A small autoregressive pixel model, trained from scratch.
Model: 3.23M parameters, 16-pixel images, arch transformer_decoder, width 128, layers 12, norm layernorm, activation swiglu.
Training: cautious_adamw at rate 0.0015, 14200 steps, batches of 192.
Rows from block 8 of a small autoregressive pixel model, named by matrix and row number. Rows with one number belong to one neuron. Each number is 128 + 32 x the weight over its row's rms, rounded and kept within 0 to 255. All counts start at 0. Numbers have three digits each.
After each neuron's rows are labels from the 100 images, of 14976, where the neuron reaches its largest size: "strongest on" is what is common among them. Only what is clearly more common there than usual is listed. The data: photos of plants, animals and fungi (iNaturalist). In brackets: how many of the 100.
# gate: MLP gate (model.blocks.8.mlp.gate.weight, 512x128), inputs 0-63
# fc1: MLP up (model.blocks.8.mlp.fc1.weight, 512x128), inputs 0-63
# fc2: MLP down (model.blocks.8.mlp.fc2.weight, 128x512, transposed), outputs 0-63

gate.47:171107179114127105109071107124110131135179099154140144156141156198100108106113172106108129123159111066135164144169158124117125109088148144104072114116164117135138135058099146111156138120126084
fc1.47:182086110127168063151144128107106210144141148165130132114176150123166141133124118132082166114179124095110175168190142152115147116098114161125069165093146069070185131086085075140152113149100067
fc2.47:083128138144130141083141135102150093146168071138116110150160147058132111142107143144117084102108128152117117139161163118136129107166169120194203171134157111108158175147091124142147090073162128
strongest on: phylum Chordata (93); class Aves (88)

gate.424:150162121110074128131142114121193126154085131055122122100125153128148144119130094127091099165090121090132188109152131139114105148068156074106145184102174129117160162137148149168168083159114090
fc1.424:143138092089131122205133120115076140126087116102143114159116130159115132160103132139090098136189176183044187148117119203141083118128155110172121135138142101107101152148172147151120131148105115
fc2.424:169101110081143134122157155073152107167170115196181126167114075144144068121142143116108187143142146137118112186144149056185170103127111063171141143117130129184152116136143076124107043142121134
strongest on: class Insecta (72); phylum Arthropoda (72); order Lepidoptera (66)

gate.307:173175114127056071120096134100170106116110128144084153143139131137106125166067150177071077139143098097104132155120109174100129162134132141143145173168154137083113089141092100150141131156166147
fc1.307:156079095147130093164151112149190087162071148095082148135140124081125061162131161079139115108129089076106130128145105128166147102157172123125113116113076098088105135108164152152066131144133123
fc2.307:164107167161187116116138126139114093113060159127169152104175135115183216112102087172154117103093160095107088151140200129082114097114085129165102115111100086116097164129108127116070110106156123
strongest on: order Passeriformes (50)

gate.103:109103151111141111148149171096104126094160060085152113127011130144048115153124148178151121130136162133105051128156142135079138072150172113133126120160169150184085083093128119126169139069081130
fc1.103:125125107157152156185032131122140137136133119199139123134117128161149137051147122157109129137119145147141146097155150053120104169087146106116138143150219126137085096128113221206143183136120149
fc2.103:137111111165115094149144126113050137147191026100114080213066153199091161162141174127143123126150147159079113136178100191102118125138098123121171071119184133123144133106123146079120142051176067
strongest on: kingdom Plantae (50); phylum Tracheophyta (50); class Magnoliopsida (25)

gate.198:135115116110136185121081096157103159116139125121194173118060111094187120094187161067141164098116118105145183136178129118163157062147117126099165096137144155119116104139148108095197116090100123
fc1.198:127173138110090201141067109159051198142181166077178135130155032094130114190109098077099143080093120108106116120137163149139166070180164098101117131177152179085083088129136156099161114063110101
fc2.198:161146078113182081122174147129169081117077088132111117114166168177081109118095136181100101165142143097178185112116104099096068154079150120132097086131152096183128122081138161137155140130156182
strongest on: phylum Tracheophyta (27); kingdom Plantae (27)

gate.384:084170171166188146099091186165147126115141104126137148161139144135089107063141135114141199091127133076155148119107099109154106110195134100084086060111138121147153194105178118146090132078169124
fc1.384:082065118223123092138172184124110127113089139107125177167072103102084139128087143129108129106207125170081170139155148124131141060120169132108181154155083187168136112165136096082112069118139159
fc2.384:223138143113089111169096090124184124135163132138171221140146113096110130173124141116092119109139129108183146126168140095131098121054220108145132209125079102138138128118109157143101089171063164
strongest on: kingdom Plantae (37); phylum Tracheophyta (37); class Magnoliopsida (33)

gate.20:143142146087110131127195135087194147129073143134146121112114106114222134151139086144176129072078121109147157108073146194126150137172118098107117123150144145137085125085165127132108115143091115
fc1.20:171103153089116140133125112129121112116133123142170164174105108120178086128168148052142097072149138131130176162064142143165136085157080136128094138131111106150023151094126108177134119139131154
fc2.20:094151163117106111101067105123133116097084130132075097096115210175153109165131135127084079114157130169123135150114163126088134155070105101129144195150150134072141158158116067145141092165141153
strongest on: class Insecta (69); phylum Arthropoda (69)

gate.52:142209064126112132111166121109171129055097130103170087164131112138157124134106146061095090158096173111096147123116131159125112190165139139143121155098167099127124162187120121095092100177088123
fc1.52:150134076104121157096093184152113119108098063138130136120130149123092099109203091117177095110189153168109191120084134097150124140190152139098107089144185077104103202095124093140161108116084105
fc2.52:126075157154117133082143050079137161131212216179105117141125104134147136172090138104138100116123156113147125159160116106137134117105159133088179148146151162087188117137125147104181120110210134
strongest on: phylum Arthropoda (64); class Insecta (61); order Lepidoptera (38)

gate.112:087116176137134093084133132088120110088097165141145112134099120116138134122071136111128157100183201130143167109134083169076153121142143132102127121204095091115183100153115128112155079133138126
fc1.112:127128092204125155101099131095171158075149084102121149181140151155177103061105126173120183114135125098124202079156059136111112193216133113103127135116119095155102129162120131127077112082145090
fc2.112:133160157105144147152123139152150155135106126191143162160151100154081122160149159137078146094155080131125137097148116154104089131141143138146143206118116073134084065124127134144144060158133118
strongest on: class Aves (84)

gate.153:104148193105187114155100129184103128143133155131102104130158199085122145110119126109123117150093078082115143077116106130080104135151175122109148114132123102118133112184143120151173143078078100
fc1.153:071178108119125175158133168163148095151094144082160157044103204134117106093160059145119115133096143162140101191127120089123124126128116113143175139115145095144108200098091079090135124137096102
fc2.153:140116050255122112075151131159158106137119137075099126097130104109170109058138086184096154152106087135135147134130145176158189092154105140133173102174122141141161034153197132158135132136115136
strongest on: order Passeriformes (55)

gate.79:152123184133181172147162162117136156126068172113057109105099114119174183181135097128073123134168106137119151137138129119094126124118128107151136123132163141102097109220089130094145160101088144
fc1.79:104072135099102102161133121114072128187071117120083099056136162156147157085159125111127165164135058098111105117129110115128124126059132123125187127176162151151158088207113052142130137137069156
fc2.79:070109099138096133120156163112083108132121123169144162215107136144146086166097145096137152119155125101104163148151136108095138134093110113147141098167105167134202149112138172056130124104149129
strongest on: phylum Chordata (99); class Aves (98); order Passeriformes (73)

gate.18:062075107169111083068136136040118139123092159198149136093063135129147151174160173137162090102161133162070083103124121150107148132107075122132162094126076093133109115087132142139092129181122081
fc1.18:115187082184103150127090167133154148160180128100149096136115124185097115087143137084106099155138108141151182162177202085115101112150151118120119181120138114203128129111132087104130133118141116
fc2.18:068096084148104138122146101017078144134123068103120104146086103147166165188148147126145156132154127125146070111140151162130107082153072125123138134147128148127145144115096097079143117173153065
strongest on: class Insecta (59)

gate.411:133032148184140154148200155133124124093101128136067113150135119167200142111082148142111179140105143081132165094149082104050146117069155117155167168149148188114141112164069148078150140071144115
fc1.411:127052131142095058096140119127088157168125132119075130122121146168143127111145146177126140135128110189140134072114207137123123142079176134178137135112140136143177102151133166074083157155168139
fc2.411:126138101123082141130135158124085131115126109172128096154146152118169117146119213120110137146118080067165139128110099113145130120128129128109094106154196180147161156113162174117127130049071156
strongest on: order Passeriformes (57)

gate.393:083150089139086177154092163132115116069143097130136124167118164106192150125109099126073122180131165151138150130144167127083106181150082145098129212157154121091095111133126076139107134114141108
fc1.393:103130131150071120098111143127070056163084102063163102115195084129159132096153159105116138085139122131075152154154100072151140120120163146133152149109112154116111067129140191210130161104124118
fc2.393:137065153154104146124117093079132038187155106097125170125138147125161087097169175139109120148099165148101182114123146025167122105150128111127155138093093150146201156106104101164113101138127067
strongest on: phylum Arthropoda (63); class Insecta (61)

gate.195:113114223083180139182090153138091099113100114064142106128103069147126136111121118161116105123139202157083161124090108151128119106190143129084107160147187151122133187090125108101074141174071098
fc1.195:079128111098179073136161109128134161149150104109119150127132109130110133101108084129120104128171134174116087071114123121167152101137109115176120109127110112170119131065154100138098106187021105
fc2.195:135148080188127133063108070128156126131178159188134106159151174115132092182106121126173096133115161083132067158107127123127097115103132132158075116094152132182134125148120153085145166132109100
strongest on: phylum Tracheophyta (27); kingdom Plantae (27)

gate.311:116045103163114107129154109183071157130078134145148087131072122144130126139118112155082090118109155161163119094141171152099136143131064135096093101172103063175138059113135133140102096147119133
fc1.311:135137102135142106114160141175108082143127143236091134131143187145117098108115140162145086087110088089121157215107108102131144167113135157165133192099121069193161139107105117118101122131103112
fc2.311:130182153102123132133152161079169096174140103150146183144148152132130103125148139098105152151151153069111119149128134133122085096086219103129124140085133149144175159132146114194126130132120107
strongest on: class Aves (88); order Passeriformes (54)

gate.308:192160136226124122134084172187097137114127096111135129106119099141108136103134141097117110136138192135148152090128115086093119130140116108167102164181114155140128090140140180139178161119176148
fc1.308:101162165112088125150139244109103158149126140149087090084149109123122145064140121139075120122115126103111131123123143112174124149169123172107114138107082172136124116159102090128162174113157143
fc2.308:191067118182140068084120101117118135135087119095101103121165133091165094172152158136145115101138114139163204112154122082157080129146109164099131096162169223133162153074157112172141134187146086
strongest on: kingdom Plantae (41); phylum Tracheophyta (41); class Magnoliopsida (25)

gate.133:141091195144168120091129089102068103129090095104076174055125068126123150097152109154093191135139176144111154141141152069140168123126133136139144144162205171096138124087115076112112127193138063
fc1.133:089054138155069105138113116144154120115072173113137141066106084117179149156117184130089111103164168120108155120181143164115143073108177067098147144168147165136142141127101143094105122148108076
fc2.133:107117085128092098168088093075130121125164068105138191047061152123108121096118108146147100110102127085140145143116109129117100160071153206157159159199113090108145130181151145097083154114116125
strongest on: phylum Chordata (94); class Aves (93); order Accipitriformes (27)

gate.342:102147153165140113097126089167095144117120110160125068149077103090124141140141161119096101120143124202136108114164153160062142051111113134155116131186096102141139048165162153158145144090209088
fc1.342:167113114140144144101082165095117156053138155113111133074174086164120136171128166088110142113137113085096157097106132132163108149121127154099068190108130151115142190113133110114125134174136113
fc2.342:121111124131121147123160120145109143119137105065076141169143101094113093070143186147103139159136092190163166076081109131129161152135152119161122206123132110173094146105149128161142159142098167
strongest on: phylum Chordata (92); class Aves (90); order Passeriformes (56)

gate.96:140135135178159056153160068100116068154152144150148127104107123125143147125098135096114128143159150102066063102125069166133126112111160127080060084138110121133130149123129133145189124079135240
fc1.96:125077101175141117164176134115097093123129086137152143137104141126146118150133140159161129123085113102119172104136121163095101084154167115107153133122022199183146156129143054144143131034163106
fc2.96:121117112122116143130115162073112093144061108148072199112160126125194172103121095151177206099086133091170137139181138079061104138163089157134186151137090156085176115103135089155130138121154074
strongest on: class Aves (97); phylum Chordata (97)

gate.323:099112115111142171139185191130073149105104176121113148136090108176147145124136183110077115106119166112185127076161172116061126130157142087169168142164133125099097136136108105158200123147168136
fc1.323:026128130124150116109133135184112119175120117160148107117162161179105142085178167112162146139135086149135088126121139113207152107142113101034088095068143147176143196104160143176129130106121129
fc2.323:073125163157078090108158131069039135137121103110107152127133133078177156177135156097161144125153143163131147131142148049161080147070148139161124111089161143105175119127123092110144115153093079
strongest on: class Aves (89)

gate.38:175168183131092114157073067126120083126144116054133116125097074102121105065154095154142153085118129106157109183107114148081120135173101160130170122098119128100165074125139213134115117111163081
fc1.38:108113118136159167094110099087142160135043131130094162080088123113100098142108151123078106106149091132085119122121119146157147178090141133175148156158195179110147175110116197116119115185124165
fc2.38:151180146130097031126109185174145122118134152125135067112129118105132101097128086150124152119129165089132158160088121112118139121143109136120126125116109144177079103098162072128112133086098113
strongest on: order Passeriformes (56)

gate.139:187118186122120138129117131217139084119116076074056157142117132121130139106093107109134159123136119115123105119103164171136159149164175134140119070147110121127119122170127102131134147116168098
fc1.139:141162097130155131106079127158206081119136167121151112168111132147107102089122069109119095102168080074177093132093119118129183123097117124102184147161111103058121130174121164109134103153128133
fc2.139:100126100126151129191158131073069157103152178156172069121139121116104175132133149135159092132129189110112059064133124129115108095150089135084088089095170134165106094113150157175089157116125086
strongest on: order Passeriformes (51)

gate.39:194154101044167145130201079096152081130131180064143096096062141142135175141108136107125122128099130178083152170142144158111132103130113108137154081123141124158180089167123153133115116162146140
fc1.39:128201101189156130138179088110111112125169156197141062138078131138161177123127125157118117130067121124145102119120170107109136100090093164155174098125126140115120095058117124115145075038071091
fc2.39:068130107208162122131101084151152129131097133194131150106197097137148122130120117148143135105153096129143084119125167131058113118107119108148094155104087189108116136106120074149103172124166094
strongest on: class Aves (96); phylum Chordata (96); order Passeriformes (64)

gate.295:106107156137143148195156131169162091195144152082106072134165107102127166157134183125132127165165148123147134059189118131116144072116121096119119073162100133171147117124073114185147130174175099
fc1.295:102173122142159135172108089086080182110150168153107122081140149159130145111138119092102169195121140152161146164182143129126119121063178106154129120164143091127168105093124114116140098115178105
fc2.295:122155155124105101138137079125104158119124103087100164087143115149132132134134096107092082131115187175164155148160104119133133168109130132109150156196134047156163137099155171097133130095061120
strongest on: phylum Arthropoda (60); class Insecta (59)

gate.9:134158121133155103077130158059112145132138167155102101104183081105160120170122149087086146138116117112132133093141115128133149181139189158153161186113111105181136149084108056106106139096204148
fc1.9:132089096112154098102136077103178156124174133187124108150125107088127148167115118106122108146096117209146062142089157154113154146145115110115105120125134150152121142117158099091127123178171206
fc2.9:144158091124116110146145144150121075122121153128118111091084160155138129092124104104104136151153093125121156174180113133143117127117117105131078091103154154127173110127115150170189111113118130
strongest on: class Insecta (59)