python train.py --model="autoregressive pixel model" --dataset="photos of plants, animals and fungi (iNaturalist)" --train_examples=155796 --image_size=16 --horizontal_flip=true --levels_per_channel=6 --vocab_size=217 --arch="transformer_decoder" --width=128 --layers=12 --norm="layernorm" --norm_position="pre" --activation="swiglu" --mlp_ratio=4 --head_dim=64 --fused_qkv=true --bias="all" --qk_norm=false --layer_scale_init=0.1 --parallel_block=false --inner_norm=false --positions="sincos" --tie_embeddings=false --init="kaiming_normal" --residual_init="none" --optimizer="cautious_adamw" --lr=0.0015 --beta1=0.9 --beta2=0.99 --eps=1e-10 --steps=14200 --batch_size=192 --epochs=17.5 --lr_schedule="wsd" --decay_fraction=0.2 --final_lr_fraction=0 --warmup_steps=1420 --weight_decay=0.2
Rows from block 5 of a small autoregressive pixel model, named by matrix and row number. Rows with one number belong to one neuron. Each number is 500 + 40 x the weight over its row's rms, rounded and kept within 0 to 999. All counts start at 0. Numbers have three digits each.
After each neuron's rows are labels from the 100 images, of 14976, where the neuron reaches its largest size: "responds to" is what is common among them. Only what is clearly more common there than usual is listed. The data: photos of plants, animals and fungi (iNaturalist). In brackets: how many of the 100.
# gate: MLP gate (model.blocks.5.mlp.gate.weight, 512x128), inputs 0-127
# fc1: MLP up (model.blocks.5.mlp.fc1.weight, 512x128), inputs 0-127
# fc2: MLP down (model.blocks.5.mlp.fc2.weight, 128x512, transposed), outputs 0-127

gate.82:461566468473438475426519523436473552488511515461539459499565499569508548473468491508440596495591435529536454514540543525478498519505473479562572532468553514523507521465488580475432513519517522563538499518497525480550473523456481541529403492564491500486516443521527497522510491466560501481492415479507456469540518538469540504572567439512491532497523476504523485447449495504514446393548
fc1.82:570514454520522462530520478436547537494558507471514506452511498399518502476495424492556487479464524541444487444416539506489523488546513533496502550517440419474543494528458524492567481451417488549490491588470497493527502471462526525459546509480529451552477483494524529495555448581532495468567513511470472552463488580530531497436498507414539492450447452483480574516575552456516535487457
fc2.82:551506475468419489501556411479462535514478516538521466496466545502577486511495479585499491514528499515528453488450525493496533493540575481555540460475517453573506510469469442442486491469482454512524461444406496503511513508491481502490481478496470520510472499494501491524468478493498533497496593547462503572511582431497523522469368534487512473535419557453417561563461476493572466565550
responds to: class Aves (86)

gate.25:469505465441465516468451491532499563518485532515459462452502499461487507497494496474533516521539570480488497494547527583521471533466477521489497425463539528567545452547490513444486543524530484502430541524448510529566470507470459536465545557531532469541494561487532553442509503448422469519410516564476473438395509523545479493491485541560445558458528532521539434514392435536518501515566
fc1.25:537498521545569561447466396504487460472434496501541498402516500480500521520555550482445507481429461495494513449490418468429513413471474477514464469501529512481515464535479517432501453440568423583561496530535507468467555521522510453442523525517536513468510521535505533473514562530486510523546469534538476531504522503434406458586582541534531467523523537524481551495501486546506511510485
fc2.25:525545471475451451545455548453541445525503496549430519551447490614495557505487517498512459493510495479482424490461510489479520509478470473527504447451498593514517524582464543451508522544506455435440517484456466491466504512389478529502500545496487514565521438541525545519479584451504521491500496459514564428459505523494529517526541553529497500512518589372517493537461501463471453478515
responds to: class Aves (86); order Passeriformes (50)

gate.154:505448541437458460501478505432481477463445519502519467530498522460489519516538450474533512503494493536451539485435447477512568546517468548533430477526503468439459490531481493499487561538433487531512468505524481536489429532424536501520525512457542470487414518551489573495466484541543488488422551537464409504504551559498513526468542578525470523492458608504479476433449474497626511495542
fc1.154:502475586514432511463448507471560508590482528551472461556470521500532443510534525504459487598515526472495540451526484479534519473478528426469474484490429479518409499502489479413523456485489433498516496493574496496543488577456463473610461470533483546465489629535536500529470570466518472523489530474549473504461502516526514532507487492479521585474522541496458525472444484529444518543470
fc2.154:529487503593508533570488485526491546531501501576528534503478550471455416507450507534472505543487475452520548504447515459580497534502478454535491492500481456523560504444519495531541413495486499480404454518535502484515502479516527499505506454506499562472550528481453463528428534470453526526609509548532550498496469450519534522466503433499478489505550550456450469595589484423554459488418
responds to: phylum Arthropoda (65); class Insecta (63); order Lepidoptera (37)

gate.39:472564482465482569491467535517535518487425510545459482469489503562508489500465513496519451446511534489431486537462562483483535545460466494497526534452461491565423461485521512512510572453472463467453543441559506545525495489508583472483515509451532507446583526472476485533602534437502437525494550564504428465567493548470514476454494492496414578482512531525595474451446481504551489530470
fc1.39:500461470437473475474505524532532410449524498524450480444455554472485542535452476514523553552528515489430449539518493500521491550456483568522476560492543524512528393488487438503554470522576497503435444436549609469508482507507493497440513466467480518500542524446552492476452557581535470455553482507506473475490546536477457536507517478551531504573493549416472534500490552496414523506523
fc2.39:513596458554491535497504529462471476537489450512530506526500469483524534470508496560499498525507481460501481541484422443609543468471488500521516468473499534444473544519495494522437473472418485497515542556415500486508504461455584560478537422530475495513480464562491489471565462420509520472536490507473603537586473557496477476470482482436482480529440462536507452541580535478440574507458
responds to: phylum Arthropoda (70); class Insecta (68)

gate.270:574524492458557503464480454419467463511463581531521470431483404504504544520477430493526533487471476478504531503500483466486538516461485492482443569501495455478585470522488511462629505499498480537534444523592504463533444549508520548465496510499552495528496441535574459512512462535515481499514446534532521427534545471442482458566491508533525516474525500424508552483456449442550482498582
fc1.270:466514511519492468471464568531501466525505535524434555459499463407485491495474511543478584511530577506501500567491485433553525547464494496496504533388456479457571525444424493522542535579452450513477569423585521484501480574489506468517479483487482445544472520585480478495529444444537522479499495576497466477516496556470479427441534522512503565473522533444498473545522516510533499532526
fc2.270:476469513572470505482475556566552516480547401569435563493528566556425502535550515523433517528493557490490562550430472487515465516501419520523549452472591529496414477564495484549497475510523459522449565455495510537457526468406523476485494454449532447498516541480470502476498495487519548424512534458517506511515530451553493486436504517485488505509494564541421466467523516472470500542499
responds to: order Lepidoptera (31)

gate.334:442530480516485528496459518480478457519464537499561531538519541489439407451505561480510410555507504486473514522517489550511532489545489494516488497545552482475511458517501478570431508482474538510460476439530453539525457469565504471565569512487504582584554553551454511531505472466504535445515443447484505480480460463446530456462477508606493474520481478568592489473454536557506524600542
fc1.334:409455473531434489381505405519488490480525532500473512524521498536473512467516485576505574480524524539459527537460523493535491533437487509540500506444481520445487501439512456526539509455533521643502503436535492428569498427487490439523498460459469515534502437507572510448484512527468436532490550498578496553502500519509524489511533497490515512547412571479554514513498471465521478529544
fc2.334:506523480461544568512457526456517571472444483447492495486489482546495607544501500539438480521457503424507534457534502537455527504437470489495510447503535480609510543521511593497511495494391518399480464525443497604469463516441477523484500538492473450492477463498440481542459467519566506543506517492462485507518553495477511466434517472522468548466453442544561543508560533531533454515507
responds to: class Aves (88)

gate.45:506481503430501478564498480420478510491499427492517503553464496526503515502573511537507481545473506518409522489501440542504532540487572519442508536520510467489507513478582489527517470503502449451479500510470520392565485520515525524536442547533504541525528522465520471420522596594513483476530511455485515509589565462531509502513522564459487473486432497510435485463594448429493570471436
fc1.45:482567449445522456520502414511463549523484503449579519471450519579533480488623437484430522465479464549497454519581491502436538458532582492498478494473497561506443514462474564457564530498491529491537439517500517559551520485494547523485460435500556519521540516485485508543504499496558552491416509534507458505555516549462470543446466435503493541472526480467508494487478550417522484459470
fc2.45:500534514432512519567451519425558508519423438523555471477422483492540485446582518517508409490452416524417483518497534513533541557428530497507495448519570522508583518482568552499449445509504490454484487501470522522579556443510523547470452436518499477465533499502502465488548555478532528502502474439529488519538506415530522536512459552452521474502501487504549509494544508412524509529464
responds to: phylum Arthropoda (63); class Insecta (62); order Lepidoptera (48)

gate.324:542507517542484509525495609454483385518525535533505443523481476488497540472401477475449450586489536519482549470472518453516486477558447504475498442508501550512496488512490531500575516513470474519447469542478444523491429536432476519512551576524493469478428501543451564406498517502521520507581558456479542543532494438557547499514519537436511457524416546447518521505484512468475508483525
fc1.324:482458418533575493487551559453489485473541480450432457516477547512497472487492518509473381501588502412448528482471505438497491497457510585545507466536542535557479459509576477515534570478501483436510497538483506484484470545576489569513566515448475522484485514432465461516442525450432510447508499503465463487514499495482436502530451506551420477485546530472503494523493586509524544444474
fc2.324:498559496442459560512447440493497528531471512558457467508445483500525510489567535506525486461520538462533537463520536482493488481512393512546541456548418498541490442524493504550465518512583510543457574475513477497463588459428552456477502482552494527473493509503446444448537506486561478431463492475488475528468529510450452561520495472429507564482597469473428482535432520495532560541456
responds to: order Lepidoptera (34)

gate.105:427486428526545533538438482476452494541454487547469507554543503483563480479496441430484423509500484469484511469588482492480534529515498523539387441473547464469545555496499554507535523453464503524489522501584559506402492506493476518513447553517533545552487539477519511492533503469490437460393445482475525523567482475524467446545515558521417551508532507487509543510466470469555554514526
fc1.105:462492480524493530551433577513483450547417535495409537508471520539520492471480451467532455541541498444488452481506559498457464526517548495491467520576466457470515551474455494507493485490490478514548518500513538573480479518537542537528479620551538506579521532518469465409492473501398428471471519516483518493470477508441482440515489539489458601505440473447466507499539471427517545473549
fc2.105:453472545472470583551419570456425454526513475509449507589461557594481466492502507514489524500531468453503429521582483534466457493477536490483587451422540460579472510498504539512508509510488449528491516494521519539482533466505535495502552550486523494526527562462572545474479546567507430491541560488510487531440430476487529485439490487521495448469419549549507482458562523480485484514524
responds to: order Lepidoptera (42)

gate.164:500489529567485497447521485503594524487450559476497509457476476486558517468405431503512440496499544502453547540514554526546455445455492516518467479509470479493487466523524533458566583455490490454487472503501556497516494456570458504493520581473491474548469445523565541550543534432506404505493486535520459448469504469461565467519473514519485496442535548407482515497493506579500489374502
fc1.164:534445516484529488427507535510513522468446489511563605452440473485585536518489466492498427532506477502468530440484491549511464545518515568477484544568492498552542449545486464510471511476507506495489554475482447526470524571465452478498439553478541526474472481499524550419517509543403492518549511520424531505536467482505497509571416478496490544458449480511435463482617471497550527448446
fc2.164:458565485540449531538453490484525552458517532495464469515559533504486515445491562510537463498559527599562452488509527484544485502501487468514428523557417499426394478489486494449505478542447501500494485470546562475525509491544516533497485440565450499492518513477469473521580469456469524517488458427510477502448504521577507469499445532495494441516601558462539539529449494557569553557537
responds to: class Aves (93); phylum Chordata (93); order Passeriformes (59)

gate.2:522495543502500540424528516444557530510597540514449526522439561529497517509512510502465508527518505540455449490464529485490511488419506498529506446428542521514450487540488452494501510478512499467496432458399483538501417530462458569613560517521421552485479485539456544524517505485550479574507508529488466452524516523517494516402529492470441502506482584468392482499459501443532512521497
fc1.2:476519505600567508428435462533514546474520542496511528531560476463496551495442572476530500469494447528498522479514542471467480443505481496445456580511543499434483507472471443503530514447592558493547492478534490542531481469600485546505461505449505431582506514501496468527561536455488517486474458518541474525458448497494497507558502492512526530475439351515545461464465539540508497487448
fc2.2:444519512532503549423467529502551615480520548484567578479539502454583542524446457486571437524530464571509556543468526536514525425482485500482461529516513541444453506515482380455560492494524519519519452445432453491513488514581450531553522492450466452493536469499519500550571470472474484530567453497495523461566502479551462436478506499551491499489480502485470516499463499496464472467477
responds to: phylum Arthropoda (61); class Insecta (60); order Lepidoptera (45)

gate.344:465525513496450487488538452531459570538549462524504447554539532459487458490473529510520465510470542557487513412550554505483524514524424487464371482428515557480444567445537522501522539545506531603556462570553456481484422466427527494525477489473588471497440489521559444472492501500554483532503507478530491500445499504540523474488590518499447475448493536523540496519468515463498510471532
fc1.344:530516524459466477472518490482476488495482396593547475548500537516504470526450499563454481503469521426472459531458438538456444583507480536530484455494508483481504531469504525544456492497554474477433439519473444537545512539477506525553525511447499518543470559500559542544498418522514568557512438490474547452578440491483567515428539556535440430468491560450513546503471481501481451562508
fc2.344:547510516474537454527479596480585471496501452485547510475579515441503499499468487541467513518478457579461536512465509482535489469479456501583428455543490474428539517555492507522510488528457547456469485478556465514517505529519494539457492494525464487538521487468495539504509394476471592512507478548403552517479474498465511419422553448506483546466518402566509542552499551447490466456470
responds to: phylum Arthropoda (74); class Insecta (73); order Lepidoptera (42)

gate.429:488473489444469471529479576474484465503580508526570518470508438486513490524481456531477485482553540544522443493502552625487562534499492538438490483520486528597538477499454468552421513476461449501481461540581467515530466455517471437482439525493561523557495494578515530450592511516432502491498539475524451451510496487583436512507501481450543456487481490495506467462477418531518545452496
fc1.429:499485435585482559521512506484458537474459483512468524518535544499502477436494523442505499490572491519541480565518488521482492498546550512571505534582505512512508540528545506584519454475465550543525480473512466465492474515597535549472445505509458552542467475415515420541501464428476423474448458518479531467559512472418536487541526452458473546486589508483494511505428434454509471530581
fc2.429:479525493470484465476509498520531401511520463505524532461552443543522468480500509508525446524538500465463530524528563499547420539451417493509451461539506512465574505539525490533492545423518471470532476487486467530504436492511438383508472493384529527430476532504553613424446478483532483508497522467455537565568451501500488444443501526498506520548480544522550524488452536459533471469516
responds to: class Aves (86)

gate.26:500421488553581558550467520509518528487500512499483537463500504501559496489509465507482529479514506579448537523543497412521514464524552521530533502506550462456530548521558499471574496471540554540494453449558525509512505483534470439491536461391481421527506465449503466543495453520521586535521452517431474559516527451462453471540470475543441457551404449491462510433532532538551498534448
fc1.26:457485538534485458452404458585491508503564547464496496493532478464472538522505526516595556526465513521500485502461526502545494513455477478505503579539543463424473515472510411515490434456536451540553488502500519405514523498485519430419418501499511549545534499440501375489522533549507529555505519444518515498584487471509496488510491468514489438574471538436437489530517523491475531490491
fc2.26:548427459486528472511608551464548447517516509548508505525583476535514457500568498506369522530531439486491517473392533501479527487463471495486527532487497577544502536541451504519476510456570481508486507508548422555464539504497467463475499503458476462510487551446522530496476535520461555518486482501520483523493478493445518587553526433494496514549492424499439447470583436536480480559486
responds to: class Aves (92); phylum Chordata (92); order Passeriformes (68)